{"arch": "resnext", "model": "sound classifier", "dataset": "acted Russian speech (Dusha)", "train_examples": 26041, "n_mels": 64, "hop_length": 320, "input": "log_mel", "spec_augment": false, "win_length": 400, "targets": ["emotion"], "num_classes": 4, "norm": "batchnorm", "hidden_act": "relu", "drop_path": 0.2, "depths": [2, 3, 4, 2], "kernel_size": 3, "stem": "deep", "avg_pool_shortcut": false, "widths": [192, 384, 768, 1536], "loss": "cross_entropy", "init": "kaiming_normal", "residual_init": "zero_last", "optimizer": "soap", "beta2": 0.99, "learning_rate": 0.002, "beta1": 0.9, "shampoo_beta": 0.99, "eps": 1e-08, "precondition_frequency": 25, "max_precond_dim": 1024, "merge_dims": true, "one_sided": false, "adamw_lr_other_params": 0.0013, "gradient_centralization": true, "max_steps": 8500, "batch_size": 64, "epochs": 20.9, "lr_schedule": "cosine", "final_lr_fraction": 0.01, "warmup_steps": 1700, "weight_decay": 0.3, "adamw_weight_decay_other_params": 0.05}
Rows from block 5 of a small sound classifier, named by matrix and row number. Rows with one number belong to one channel. Each number is 50 + 12 x the weight over its row's rms, rounded and kept within 0 to 99. All counts start at 0. After the name is the row's rms in percent of the matrix's.
After each channel's rows are labels from the 100 clips, of 14976, where the channel reaches its highest value: "strongest on" is what is common among them; "band" is the frequency band that holds the peak. Only what is clearly more common there than usual is listed. The data: acted Russian speech (Dusha). In brackets: how many of the 100, against the usual share in percent.
# convs1: grouped (8 groups) 3x3 conv, stride 2 (model.blocks.5.convs.1.weight, 384x48x3x3, each kernel summed), inputs within the group 0-47
# convs2: expand pointwise conv (model.blocks.5.convs.2.weight, 768x384x1x1, transposed), outputs 0-127

convs1.72 116:38 44 52 65 84 60 48 54 44 53 58 47 43 46 51 51 51 42 48 44 61 37 44 63 50 43 27 50 46 45 43 39 58 48 72 31 58 87 53 53 58 57 71 34 64 57 60 56
convs2.72 107:64 46 46 59 44 40 58 55 45 37 44 40 27 51 51 56 36 63 63 37 82 60 53 43 56 61 57 30 35 32 79 58 51 50 70 57 42 55 55 39 45 55 36 41 36 53 64 64 40 36 35 35 49 34 51 41 40 56 57 40 43 38 48 56 33 49 70 65 47 51 51 35 53 52 46 51 49 47 58 38 53 56 51 57 33 53 45 67 45 46 81 60 32 63 47 47 38 46 47 45 63 48 44 45 48 55 63 54 49 59 41 45 46 49 41 63 32 56 49 32 47 41 29 66 47 53 63 64
strongest on: emotion: positive (46 vs 18.7)
band: 250 to 500 Hz (40 vs 12.5); 500 to 1000 Hz (34 vs 12.5)

convs1.241 121:38 43 19 71 30 48 56 37 54 68 54 33 49 62 27 63 63 56 59 58 47 50 39 61 45 46 73 67 48 34 36 55 52 47 58 52 43 67 53 54 67 60 34 57 43 44 44 38
convs2.241 098:28 56 37 53 54 57 59 51 47 52 36 33 43 70 60 38 49 56 47 39 40 49 33 51 69 54 47 58 60 68 53 42 33 55 46 39 37 53 54 71 54 63 60 43 46 60 54 47 62 35 51 38 54 60 50 52 49 45 66 35 69 36 55 60 47 43 59 53 79 37 60 69 52 41 27 45 45 55 54 41 59 35 63 50 58 49 76 29 54 42 55 49 45 52 29 52 50 51 55 56 59 40 50 48 29 55 59 65 57 64 41 42 42 53 61 49 40 35 49 43 54 43 54 45 53 47 44 59
strongest on: emotion: angry (52 vs 18)
band: 250 to 500 Hz (41 vs 12.5); 0 to 250 Hz (33 vs 12.5)

convs1.240 095:42 62 40 54 57 40 61 51 58 68 54 67 71 59 50 34 61 47 52 64 26 61 62 61 51 49 46 48 69 25 64 72 36 37 70 40 50 58 49 43 40 42 40 30 55 44 39 44
convs2.240 098:28 38 45 51 50 46 50 44 41 70 59 57 53 46 09 51 41 50 39 38 36 50 52 65 47 52 36 33 41 25 56 56 45 40 39 50 55 56 54 45 51 43 45 52 58 66 33 49 50 23 57 32 56 36 44 33 44 52 42 47 45 57 50 48 46 37 49 55 39 37 45 69 48 43 61 45 40 45 73 40 50 61 16 56 54 43 70 32 66 39 56 59 23 37 51 69 39 48 48 70 31 72 42 28 14 36 85 49 41 54 55 53 60 57 66 42 60 60 65 68 67 68 59 26 63 55 39 59
strongest on: emotion: positive (51 vs 18.7)
band: 250 to 500 Hz (50 vs 12.5); 500 to 1000 Hz (35 vs 12.5)

convs1.209 095:63 73 46 38 50 43 49 46 61 36 28 55 59 32 46 51 44 57 57 44 44 52 44 37 60 48 38 57 64 31 49 34 26 63 33 23 44 40 48 39 43 60 36 58 47 49 51 79
convs2.209 101:32 58 41 43 42 32 67 51 60 42 58 50 54 44 50 58 57 63 72 58 53 36 34 41 51 36 35 34 49 65 65 31 43 58 49 39 78 29 30 59 78 58 52 44 52 48 34 47 42 17 62 31 33 34 52 52 61 23 59 48 51 56 63 65 60 58 85 42 47 33 39 38 48 52 52 53 59 65 59 59 49 37 58 38 71 49 46 33 44 46 79 59 45 63 55 53 39 65 76 37 57 42 50 59 55 43 49 56 42 68 30 47 60 43 65 51 38 30 56 35 37 46 46 44 60 55 53 48
strongest on: emotion: angry (51 vs 18)
band: 0 to 250 Hz (59 vs 12.5)

convs1.319 094:55 48 46 47 55 44 66 68 64 31 47 64 52 21 66 59 49 45 41 60 37 52 27 35 42 55 43 60 39 35 61 65 31 59 39 28 72 53 61 49 49 46 62 40 40 46 65 51
convs2.319 096:38 65 65 34 53 43 44 63 31 59 44 60 67 67 61 46 57 65 49 53 49 50 42 52 57 57 39 33 54 39 73 51 63 50 57 35 32 46 29 46 63 46 66 37 61 35 48 52 46 40 64 43 67 41 60 62 40 54 51 35 60 58 61 28 64 39 29 55 69 64 28 80 49 53 38 52 48 58 39 55 63 64 47 44 44 47 47 61 40 45 52 61 28 50 41 38 80 66 64 57 44 54 51 40 28 37 71 53 49 44 65 58 38 68 40 60 69 37 58 62 56 57 56 43 52 32 47 34
strongest on: emotion: angry (56 vs 18)
band: 500 to 1000 Hz (47 vs 12.5)

convs1.159 089:41 45 30 48 51 54 23 70 74 50 27 47 37 31 64 56 66 41 44 39 53 42 58 46 59 53 63 53 38 50 43 46 47 54 48 66 58 24 68 38 51 53 69 61 56 57 47 63
convs2.159 094:37 73 28 36 32 53 60 49 51 59 28 53 69 36 52 47 46 70 43 62 39 41 50 44 48 58 32 45 57 53 58 71 46 50 62 52 31 51 47 59 77 53 42 51 32 59 32 65 60 61 54 39 49 38 45 53 52 31 42 44 53 75 45 51 54 47 42 34 13 43 44 56 50 43 72 46 48 46 41 63 43 73 32 38 49 40 37 37 49 62 44 38 56 74 72 56 71 62 70 49 55 44 33 40 43 61 51 55 59 44 61 41 73 27 67 54 19 55 60 52 64 73 55 50 63 50 48 48
strongest on: emotion: positive (56 vs 18.7)
band: 250 to 500 Hz (54 vs 12.5)

convs1.323 104:46 38 51 55 45 51 68 40 62 59 55 72 50 42 66 47 65 46 61 32 55 68 43 43 62 46 52 54 58 26 72 86 48 31 41 48 70 44 52 44 43 54 45 42 46 47 37 36
convs2.323 099:27 41 55 48 69 48 44 28 70 47 50 28 59 44 45 36 50 55 75 35 35 27 56 64 54 55 43 56 48 38 44 68 40 57 49 48 40 43 39 34 61 39 56 57 57 48 43 64 62 56 29 65 48 55 39 41 31 45 62 49 43 27 44 49 43 60 63 73 44 79 53 39 28 52 44 68 57 56 43 52 48 50 53 51 65 46 23 53 40 81 64 29 32 54 46 52 59 61 29 54 54 32 49 62 55 52 77 42 41 55 40 42 46 44 44 56 54 39 45 51 59 62 67 38 80 58 67 50
strongest on: emotion: angry (66 vs 18)
band: 250 to 500 Hz (46 vs 12.5); 500 to 1000 Hz (41 vs 12.5)

convs1.256 130:47 29 55 55 37 40 40 38 53 36 69 51 36 60 39 48 58 58 61 68 43 34 25 48 41 57 46 47 68 53 34 67 46 41 36 55 50 50 58 46 30 73 50 31 55 28 37 52
convs2.256 098:49 68 67 45 46 47 47 51 62 44 41 44 27 47 44 46 45 67 65 55 42 22 62 48 34 45 59 46 35 63 49 68 32 45 50 35 29 56 36 63 46 54 57 50 64 35 57 61 44 67 32 56 38 59 72 54 58 27 33 42 51 43 36 43 67 55 69 61 48 63 48 55 59 62 59 53 33 57 53 69 55 64 57 54 39 67 62 70 43 63 30 43 40 38 41 66 26 42 57 34 64 69 57 57 59 45 69 57 49 51 38 55 57 53 50 50 65 54 46 21 54 52 60 50 68 38 63 35
strongest on: emotion: angry (45 vs 18)
band: 0 to 250 Hz (41 vs 12.5); 250 to 500 Hz (30 vs 12.5)

convs1.220 122:69 57 34 46 65 54 41 50 44 55 49 55 63 45 61 47 31 29 42 48 53 42 37 30 66 57 46 49 43 57 44 46 49 67 32 24 33 53 46 23 36 73 52 58 53 34 58 52
convs2.220 093:45 58 54 78 61 55 38 37 57 49 61 42 56 51 35 64 38 80 64 64 56 39 58 30 26 39 52 44 44 53 45 73 64 40 63 46 56 51 52 38 50 45 44 41 48 44 49 78 46 54 45 53 66 68 57 37 52 64 50 61 24 28 51 63 39 48 53 55 58 41 54 58 62 32 47 74 59 43 45 55 44 59 47 69 63 68 53 71 45 28 64 36 61 31 33 55 31 36 36 54 52 34 54 52 61 43 38 42 56 42 23 41 46 19 52 72 63 59 62 46 51 65 73 31 72 52 37 58
strongest on: emotion: angry (52 vs 18)
band: 500 to 1000 Hz (59 vs 12.5)

convs1.349 102:59 61 74 57 62 58 61 32 67 50 43 58 47 45 48 36 80 45 27 50 38 61 50 50 39 75 51 52 47 65 62 51 46 46 64 55 58 52 39 58 37 57 70 63 30 46 60 59
convs2.349 106:58 61 41 64 65 57 66 65 48 53 52 66 54 60 54 87 35 51 55 45 48 36 70 44 54 63 42 58 43 50 63 42 60 51 54 35 37 40 50 54 51 47 42 50 34 64 66 52 69 49 55 51 51 34 46 48 38 54 66 34 62 41 57 49 49 68 40 49 71 41 76 70 53 54 49 28 42 44 34 39 58 56 42 52 25 35 47 38 69 58 38 58 59 62 30 47 47 56 75 58 54 32 50 63 42 55 45 19 42 53 47 38 40 32 41 48 55 59 14 52 38 56 47 58 52 37 38 46
strongest on: emotion: positive (63 vs 18.7)
band: 500 to 1000 Hz (56 vs 12.5); 1000 to 2000 Hz (41 vs 12.5)

convs1.381 115:48 43 52 63 73 47 50 20 61 57 38 58 68 43 47 51 60 74 66 41 48 57 53 48 56 46 43 55 56 28 57 68 43 63 36 72 52 37 46 32 55 53 27 64 50 45 61 56
convs2.381 097:42 58 58 74 56 66 37 36 47 42 54 56 45 46 58 58 60 51 71 53 33 52 76 44 32 48 52 52 44 30 66 53 78 40 56 50 67 62 44 45 58 33 40 68 29 35 48 44 42 28 37 61 51 54 45 53 60 32 60 62 69 58 66 29 61 32 54 50 46 42 82 55 54 29 48 34 42 49 64 60 41 49 50 53 34 44 47 30 56 31 45 42 47 45 78 51 54 36 48 47 40 64 41 56 45 73 38 66 48 66 51 50 62 53 41 48 38 43 46 49 55 57 36 49 49 57 47 59
strongest on: emotion: positive (49 vs 18.7); emotion: angry (44 vs 18)
band: 500 to 1000 Hz (46 vs 12.5); 1000 to 2000 Hz (33 vs 12.5)

convs1.312 100:50 32 58 49 55 35 53 54 48 43 41 62 45 54 44 43 42 47 53 41 72 56 40 44 70 44 62 42 55 26 56 19 52 52 38 75 46 54 48 46 72 69 35 51 68 61 69 52
convs2.312 100:58 62 83 50 39 26 55 43 46 64 48 41 39 75 44 56 45 48 34 37 50 56 50 41 47 58 42 60 47 50 58 42 53 57 44 22 53 49 52 71 43 36 70 35 45 50 46 55 49 59 47 40 42 51 43 49 44 45 54 38 41 50 35 49 42 75 51 67 87 34 31 51 51 64 54 50 45 52 55 57 32 66 57 49 34 43 59 59 63 62 54 56 45 52 27 46 42 40 60 38 63 38 51 42 55 47 39 67 54 56 52 49 41 84 50 38 69 51 46 36 46 74 62 43 37 46 57 50
strongest on: emotion: angry (47 vs 18)
band: 500 to 1000 Hz (67 vs 12.5)

convs1.207 099:43 61 42 60 22 46 56 42 62 43 47 38 38 52 68 47 55 58 80 60 52 60 57 55 77 38 72 80 59 46 52 52 43 42 47 50 57 42 45 42 42 49 50 47 40 70 59 65
convs2.207 101:67 61 60 62 61 50 53 45 58 45 71 59 60 62 74 59 66 45 46 63 44 47 59 48 39 63 48 38 45 49 60 38 54 55 49 63 38 46 50 22 43 32 41 59 34 59 46 51 58 42 44 42 60 43 42 54 25 54 25 57 57 65 41 50 42 50 36 32 55 73 58 34 39 57 63 51 57 54 32 36 60 66 66 64 59 50 61 57 50 64 66 39 69 48 56 39 31 72 26 63 54 36 55 39 46 44 75 36 32 25 59 70 32 47 48 34 45 41 61 51 71 53 63 57 51 39 37 43
strongest on: emotion: positive (40 vs 18.7)
band: 500 to 1000 Hz (55 vs 12.5)

convs1.165 115:37 36 62 47 61 78 44 37 55 45 48 83 40 61 65 38 60 42 56 38 69 42 39 65 49 48 53 30 47 51 59 53 61 38 64 56 41 56 52 72 31 59 42 51 42 58 36 49
convs2.165 100:52 51 63 63 48 57 52 43 67 57 46 44 39 37 30 74 47 47 46 38 38 83 39 52 38 34 49 44 55 48 50 40 45 21 51 38 52 36 63 48 41 48 36 37 24 50 48 77 53 60 54 61 34 63 52 56 34 51 29 52 37 77 62 43 69 27 65 46 53 44 39 60 36 49 60 61 54 46 53 45 35 42 50 40 33 57 60 33 46 58 34 39 54 33 39 55 57 66 46 38 28 59 55 56 45 45 50 48 49 38 89 57 75 53 66 50 45 47 60 62 58 64 48 66 53 73 42 49
strongest on: emotion: angry (45 vs 18); emotion: positive (44 vs 18.7)
band: 250 to 500 Hz (59 vs 12.5); 500 to 1000 Hz (38 vs 12.5)

convs1.227 119:59 52 43 52 49 62 51 37 61 27 54 52 60 56 44 57 54 55 42 47 50 38 60 57 50 47 31 47 55 56 31 59 37 60 66 04 22 60 47 62 43 62 39 45 63 42 46 53
convs2.227 101:62 25 54 57 37 50 37 42 60 53 39 48 36 47 40 24 65 55 40 40 47 34 69 56 39 46 69 59 46 57 60 36 45 46 21 52 48 51 25 32 36 53 49 58 50 68 50 49 40 57 69 72 56 42 46 25 66 50 42 44 61 62 30 61 39 45 68 62 42 67 55 30 58 31 31 68 50 45 61 41 46 44 53 36 68 64 61 61 42 50 64 69 61 47 45 53 59 38 71 48 29 70 61 60 63 52 29 52 31 52 63 53 42 32 50 36 34 49 43 52 40 38 51 52 47 52 58 64
strongest on: emotion: angry (49 vs 18); emotion: positive (42 vs 18.7)
band: 500 to 1000 Hz (50 vs 12.5)

convs1.375 095:49 85 56 73 58 52 51 73 38 41 44 46 46 58 29 56 63 40 43 53 51 62 31 51 50 46 42 39 60 53 39 47 50 58 41 48 55 33 31 77 42 54 40 43 51 45 42 72
convs2.375 102:46 62 51 50 55 51 67 37 56 61 54 63 29 42 47 56 50 49 50 62 63 45 32 64 57 44 51 53 46 27 56 52 68 45 50 28 50 59 54 18 38 48 41 17 49 64 36 52 67 39 43 46 45 58 75 54 22 59 55 27 48 55 40 51 33 42 38 23 62 35 46 29 55 37 48 54 35 57 49 39 55 72 60 46 41 61 46 62 56 41 69 39 44 52 52 53 56 25 36 57 24 50 40 46 59 58 21 40 64 64 65 46 60 37 66 41 51 71 48 44 69 44 64 54 57 43 46 52
strongest on: emotion: positive (47 vs 18.7)
band: 500 to 1000 Hz (45 vs 12.5); 250 to 500 Hz (39 vs 12.5)

convs1.243 094:60 37 41 54 45 61 57 33 57 68 45 41 44 41 70 43 35 73 58 37 66 35 34 65 45 58 49 45 50 28 42 57 76 55 46 51 39 48 34 58 40 58 44 53 31 55 38 73
convs2.243 099:55 56 61 53 61 59 70 59 25 39 65 68 65 53 47 57 32 37 58 42 41 57 38 53 28 59 71 32 45 37 63 42 51 52 60 53 53 53 34 40 34 36 54 65 55 59 41 38 49 44 39 57 47 50 46 47 40 30 28 61 47 47 45 52 50 44 48 65 46 47 39 54 38 54 49 34 51 34 65 56 57 54 61 51 64 42 26 45 51 57 63 50 37 34 38 48 40 77 47 71 46 52 46 43 49 41 61 34 39 57 50 30 63 51 78 53 43 53 55 48 40 39 67 48 53 41 51 35
strongest on: emotion: positive (59 vs 18.7)
band: 500 to 1000 Hz (51 vs 12.5)

convs1.203 094:54 61 56 43 58 63 33 36 55 40 63 33 63 45 38 44 50 41 67 74 49 48 50 38 44 64 47 32 53 58 52 41 30 64 46 30 37 55 38 39 45 51 83 42 36 45 64 61
convs2.203 099:45 23 44 44 45 57 55 39 54 63 83 53 38 37 44 47 56 64 56 44 49 44 61 40 65 36 76 54 41 67 39 57 28 43 66 67 47 44 43 73 74 54 53 47 66 44 58 46 68 57 70 50 54 58 55 74 62 46 53 49 59 29 49 48 57 31 55 57 42 79 42 34 59 47 47 45 60 59 62 64 58 44 43 60 30 33 66 55 50 59 57 63 55 56 67 57 61 61 53 40 40 48 67 36 43 35 46 44 38 82 40 57 57 56 45 45 71 62 30 54 70 55 54 53 48 75 37 64
strongest on: emotion: angry (50 vs 18); emotion: positive (42 vs 18.7)
band: 500 to 1000 Hz (42 vs 12.5); 250 to 500 Hz (36 vs 12.5)

convs1.276 104:76 64 28 48 68 49 38 76 30 46 38 59 65 41 26 47 45 45 49 57 53 50 54 40 56 43 34 41 48 79 63 54 59 47 46 52 62 48 55 53 63 46 45 33 50 56 64 36
convs2.276 100:41 70 47 38 51 48 36 26 55 59 40 64 55 51 45 55 33 79 44 43 22 41 44 40 37 55 27 46 62 47 54 41 65 49 52 47 49 64 39 55 39 22 86 63 63 61 39 54 47 36 39 40 74 29 50 33 41 52 65 58 40 78 59 34 48 39 39 38 51 47 85 52 28 82 62 44 72 56 52 59 53 51 48 61 56 53 48 34 49 59 49 60 50 68 56 39 55 52 61 67 32 39 53 38 37 45 65 56 55 71 51 61 44 47 55 52 62 40 69 55 62 44 52 40 50 51 41 37
strongest on: emotion: angry (52 vs 18)
band: 500 to 1000 Hz (40 vs 12.5); 1000 to 2000 Hz (33 vs 12.5)

convs1.155 070:41 65 47 52 52 53 66 56 46 56 27 34 42 53 46 72 46 52 43 40 56 51 41 63 56 64 50 31 44 40 37 58 52 58 40 39 50 56 32 77 37 48 36 28 56 44 35 19
convs2.155 100:78 59 43 49 45 54 65 33 59 61 54 52 46 48 74 59 51 45 63 56 48 63 51 51 33 70 31 20 65 43 55 35 76 49 32 50 38 60 54 44 41 39 58 42 61 45 58 40 63 37 48 48 51 64 34 64 49 53 67 60 62 58 39 21 63 51 40 47 41 46 38 62 59 58 55 56 71 44 46 36 52 24 31 77 49 39 48 69 52 37 54 58 45 45 39 12 45 48 69 40 63 29 29 51 55 45 66 62 66 43 65 41 21 43 45 69 34 54 36 66 64 62 52 62 29 50 38 17
strongest on: emotion: positive (47 vs 18.7)
band: 500 to 1000 Hz (58 vs 12.5)

convs1.118 103:74 43 28 53 56 55 45 62 65 49 60 57 47 65 47 40 56 57 54 30 33 72 35 50 48 57 73 48 61 45 24 76 59 31 62 58 41 55 63 42 51 56 54 59 43 61 49 48
convs2.118 104:42 39 30 84 61 53 40 30 52 49 33 56 35 50 57 55 38 60 46 51 53 55 62 78 31 62 38 51 66 60 41 60 53 51 57 47 46 34 66 54 50 58 58 53 89 21 61 32 53 58 64 33 79 55 25 76 42 35 50 33 59 65 42 30 67 59 39 35 36 48 61 59 59 66 53 43 42 58 26 39 31 33 50 41 32 45 72 54 57 52 49 57 43 49 61 49 42 44 49 45 38 69 50 53 58 40 35 45 30 30 50 55 47 47 36 49 66 55 65 55 49 37 48 13 73 56 52 41
strongest on: emotion: positive (39 vs 18.7)
band: 500 to 1000 Hz (62 vs 12.5)

convs1.132 113:55 46 65 31 60 66 44 50 70 73 59 69 37 51 45 58 49 69 57 46 50 39 47 34 36 54 51 57 27 54 63 60 52 36 44 66 57 38 64 50 25 42 38 47 46 64 29 49
convs2.132 105:35 60 51 68 45 66 44 54 49 43 67 65 62 46 44 60 78 51 55 57 33 59 60 58 47 57 29 45 59 32 65 52 42 54 47 43 68 68 44 39 71 23 71 40 44 38 36 60 39 51 42 35 73 61 46 43 50 63 54 49 32 41 65 52 44 56 61 38 69 43 53 49 38 55 49 47 50 51 50 48 41 44 45 48 30 65 61 54 38 63 08 76 51 47 47 53 54 46 55 56 52 46 53 58 30 58 31 69 58 54 39 32 55 66 44 71 64 56 54 62 57 30 45 54 49 59 68 47
strongest on: emotion: positive (68 vs 18.7)
band: 250 to 500 Hz (55 vs 12.5); 500 to 1000 Hz (31 vs 12.5)

convs1.75 084:49 54 54 61 80 60 48 44 63 33 41 23 40 44 45 59 32 58 44 67 54 55 49 45 49 39 45 37 38 49 42 46 47 45 41 26 69 61 61 62 30 33 65 62 50 67 52 49
convs2.75 103:62 58 53 40 82 43 64 58 45 51 59 48 41 71 58 28 64 66 36 45 42 35 50 57 43 36 59 39 47 44 67 49 51 35 61 71 45 72 44 54 43 47 56 49 47 53 33 52 58 31 54 77 48 22 51 60 50 45 41 55 85 56 45 56 41 43 57 42 57 48 53 44 88 73 34 40 33 47 50 40 59 50 51 39 51 70 79 58 39 56 66 31 58 58 70 42 51 40 59 48 38 58 49 41 51 45 38 55 32 47 31 50 47 57 46 53 48 48 49 46 34 44 67 53 40 48 59 47
strongest on: emotion: positive (62 vs 18.7)
band: 0 to 250 Hz (96 vs 12.5)

convs1.208 098:48 80 49 54 67 64 45 43 41 37 53 51 64 70 65 59 60 66 52 58 33 56 43 60 40 25 45 44 46 36 62 51 39 63 69 34 47 45 34 57 52 40 58 53 35 32 49 66
convs2.208 098:87 49 56 31 66 48 37 44 44 54 57 31 60 56 75 29 31 44 38 46 58 59 55 60 52 43 59 50 38 59 54 41 51 31 56 38 32 29 46 38 47 55 50 71 45 49 66 51 55 41 68 51 32 56 31 59 49 54 46 33 15 57 49 54 39 44 53 60 53 30 51 36 64 53 62 56 66 44 50 43 34 44 24 48 66 51 47 61 58 24 56 48 44 31 55 57 42 59 39 34 30 45 53 44 47 45 51 51 66 65 73 41 52 39 54 53 34 36 60 52 61 48 48 59 39 34 36 63
strongest on: emotion: angry (58 vs 18)
band: 500 to 1000 Hz (50 vs 12.5)

convs1.313 110:56 55 30 43 46 39 49 60 58 51 48 56 60 56 60 43 60 76 39 32 56 41 23 39 66 52 57 57 41 54 50 43 42 17 46 53 32 52 57 58 36 57 61 42 38 57 38 75
convs2.313 093:56 53 48 49 52 53 48 59 56 58 32 54 45 42 40 61 57 38 42 36 56 60 32 58 55 41 37 64 46 48 59 47 64 51 51 43 32 37 59 23 58 32 45 52 67 70 56 45 75 43 63 43 48 54 15 40 44 45 42 54 51 43 47 75 64 34 28 42 48 48 71 68 44 34 54 53 60 36 35 49 58 16 59 54 44 46 52 42 59 11 44 65 38 43 61 35 57 42 54 32 74 45 54 40 64 66 58 59 45 48 64 51 53 55 53 35 52 62 39 39 72 42 45 23 40 42 45 52
strongest on: emotion: positive (58 vs 18.7)
band: 500 to 1000 Hz (56 vs 12.5)

convs1.130 085:56 50 57 35 69 65 45 52 70 68 53 57 68 57 49 57 52 54 53 66 25 58 63 30 40 57 47 48 36 46 46 53 56 40 36 51 43 48 60 20 44 26 36 59 60 62 67 41
convs2.130 097:66 51 75 42 53 56 50 32 59 55 49 67 52 61 74 53 36 59 51 50 63 53 56 49 63 52 61 56 40 38 43 64 60 46 20 53 56 58 31 49 47 59 55 39 42 49 40 56 59 36 53 27 51 48 57 65 69 38 70 19 62 58 48 52 27 68 49 74 59 35 85 43 62 53 34 73 60 60 50 64 41 64 43 62 41 41 43 54 48 52 57 55 50 61 48 75 48 47 39 62 38 52 36 34 38 70 56 60 54 70 46 52 55 58 66 37 68 56 51 57 51 55 58 50 53 57 29 59
strongest on: emotion: positive (52 vs 18.7)
band: 250 to 500 Hz (57 vs 12.5)

convs1.350 098:71 44 63 52 38 45 34 77 74 62 52 41 56 46 28 58 45 40 51 38 57 40 55 78 58 78 39 49 48 43 58 46 41 46 39 52 60 68 41 45 36 67 48 45 56 55 56 57
convs2.350 106:25 51 47 42 57 34 70 50 63 47 31 43 56 57 74 34 47 41 40 63 47 39 50 66 63 47 51 48 54 72 41 31 55 31 72 57 69 39 58 64 38 57 44 30 53 59 50 64 54 49 59 57 45 40 36 51 51 27 48 61 68 48 74 64 50 49 50 48 54 42 53 52 41 43 55 56 66 44 42 29 36 47 62 45 29 62 71 74 37 51 46 35 53 40 64 43 49 30 39 28 35 60 59 52 35 51 30 60 69 55 62 28 60 47 46 41 60 31 42 48 50 32 52 61 44 62 58 59
strongest on: emotion: positive (71 vs 18.7)
band: 500 to 1000 Hz (62 vs 12.5)