Weights of a small sound classifier.
Model: log mel input, activation relu, depths [2, 3, 4, 2], widths [192, 384, 768, 1536].
Rows from block 5 of a small sound classifier, named by matrix and row number. Rows with one number belong to one channel. Each number is 128 + 24 x the weight over its row's rms, rounded and kept within 0 to 255. All counts start at 0. Numbers have three digits each.
Before each channel's rows are labels from the 100 clips, of 14976, where the channel reaches its highest value: "responds to" is what is common among them. Only what is clearly more common there than usual is listed. The data: acted Russian speech (Dusha).
# convs1: grouped (8 groups) 3x3 conv, stride 2 (model.blocks.5.convs.1.weight, 384x48x3x3, each kernel summed), inputs within the group 0-47
# convs2: expand pointwise conv (model.blocks.5.convs.2.weight, 768x384x1x1, transposed), outputs 0-127

responds to: emotion: positive
convs1.259:119113186142113129140148112138093105148128136104116143126121099157104116113106138163097101132135103125094090126178107129135147127052117126129156
convs2.259:143103137148138158141131115127132139150127113118153128116131102139105141158130119161127148111141117142108130110117171097153136132139098089162133170145112108134125131128124163164148144083134144102103128133115154135089100095142136143102106130117136137117144099120089119086168139070140123107141172177094123122157154140140140120107115151169145151089097134095175164134098085150158101110143

responds to: emotion: angry
convs1.116:150141136139109150136132138138143122135126108114142134123112123158103095174105102094102141120183181094144113124113151109111127077176163157107134
convs2.116:134100131092129117116118075122121140108126102139108096152124142096125130126133126095127143108186171107115079130106087112169102098141129120097094127124110153110119138160065164113152141100148176092130095156145132136096108108139141155090154136141116127110098180132130144149128123126210161142103157115097142172129153064162129105100109107086152151145104143098179130111143148109143112101140

responds to: emotion: positive
convs1.48:113108176116121148132155132092159125108149134080127097115086143078132127109110111113100152137147071142111132097123128123139152111105121120099174
convs2.48:145158116112086120127124144110138115173125181163157118078145127125122107108148092118160137117148174133149127158147159139146160133137069096136135115156156090182115105100149102180152129094150149114135143139130134104110144131156137134132101139182121152126117144156115127140120110064093105103120152099150130107125140125144154148124094135150086118112109098165136097146122139129163105111130

responds to: emotion: angry
convs1.92:125151157118098132131106087128144132116191130089180107106093128071138137094120146151164148132128092133134097121101154134147131119127155127129120
convs2.92:129134150140139076113087110144111133111123168102135168140102132155143127152139152141103152131113126135131130102138136139144126114142158141101084133174117135145066117080130119125121120114115137141143148112138159122126157080105117118142147121147145150132131138181144123140102148105118092148117146112152151094125178125170159122101135110124105096110159107091158148129156149165159126154151

responds to: emotion: angry; emotion: positive
convs1.212:132138114134139151142136130132127112206147127163103118085119129105132126085103105146104144134110114166155128133148122109132121153082190117100138
convs2.212:118136060147107110135139125125105103146132124116133092067107161145140145105130102110118143091139105112155129120117127103115100137105088145135150169124146153124121154122112193137070102100135168137172137113178165112129154126156151108119124112120122135157127195149116136128129087128137123116104114115092125142112130119114148101139112131110138144122159135126116122147106154127134136142148

responds to: emotion: angry
convs1.346:122143151135113118148091104135133110161125088116182084115098132163123095104101155140118147143155117130138126096087127135112149162142113120127188
convs2.346:099141133103105165124114116108151132089132096163112151162168142153128117131158095178108144136160142085146171158144176129127170108132139123108137105145141117078158166131166100114152130090123146064121132115154169120163111107092140079072141119091181142126133110083094140102120127110139144113099118101164130167152092139084107110099097119158122137139128118142150135142109106131170086144123

responds to: emotion: positive
convs1.6:108109128142158138173118132144151140152132144121120130090076148116129156141134141107115139104097153084153108080140160139119158136163118120185100
convs2.6:154113104118080131133103154151106098122121156066145142144116087138180119107156140137095139140147136108124123120121110113128117131138147119145138147114109100129137135170147128144136116107105130146112129186145155151109184122107143108116122124174136165099126126112133145132146109110132117122135132111152134123122135102110173131116122155152139123104158117135141132138093144078110131148118

responds to: emotion: angry; emotion: positive
convs1.198:158124112126149119150100127095143157141124114121140116150133090129088094086161139131148093115106085176109102135147109088098105111149145162153123
convs2.198:141124131085086145141123134122104108119111109125137160129181138121118127118127145140104121148099150162112142150126153115126138168116144121117133159166126110103130086124119095116109156144163145139161168117136138154103156126116170140138120115164121104149171148135143104148191146117116177150092132130112158162145130125159138128168167130128127146134162137132106147105137117166125115115092

responds to: emotion: positive
convs1.89:150107143144128107119150083148155135126125191142118152150092115121111103106119114139147152108137122090194136166109090141136165106134114132121149
convs2.89:121088112156109160152137128153145118131175104086132136136119131151125136082122108137124143142119114204108157118153120095160116107122149162136122108133163094134128120106141122132153131117127128155127138139169097155151102114178094105137127129167165130163161160173157100126149137117133131157114142134101087084129099152174101170176125142125168115101126106139123134126103106097123152135100

responds to: emotion: angry
convs1.103:145144152129154144136137111187146151136130169107122087097183139116146130145159107115089145137117122116119162113109126094118080114122126117083154
convs2.103:132147118154134155160125139100157146157119111097151145100132156141070144109121165153126126155114121097129126144097154130175121136109147134148192160108148091159120141139165187093122126104155124131137112132091107096125112193098122128115074159126095116144122153131093139114131129120117102100134195120192080131099150134091115065158119169138135095102138131093161177124120095154083153149115

responds to: emotion: angry
convs1.100:110160087103124160140103118157156107131115110131163144087130179139115116176131104095144129102111120095114128114121149114083137125140093085129108
convs2.100:186148114126133115111138163117181131139142136146110158091109153116152165124126176143134108146111103097163120084131126131130125156091204136113191154087126131115145117099148122146151110128146044100137099154098143128136118138130126110074146093112134101100155136115160131113103138130173112140108086129110122083102139121158133173103171103142086121118123129095141118138137099086092137119096

responds to: emotion: angry; emotion: positive
convs1.97:165125156161136141155110111149100145142171127081142105116143124116131184171104135113146156127124153101117131105112120088161116087146157114121152
convs2.97:140119107126138083100151139164129099143115089089106123137083131060130111133152101136110099170124166116143143141188151134149122127118156162119104167119126141144092125106120138182139075140073072174157131139117112115128136109126164180131124139102127103131150119121093125138091161149151094103167112094156128108111161127129137114117134103104106111076136129155137107136177138121134126093145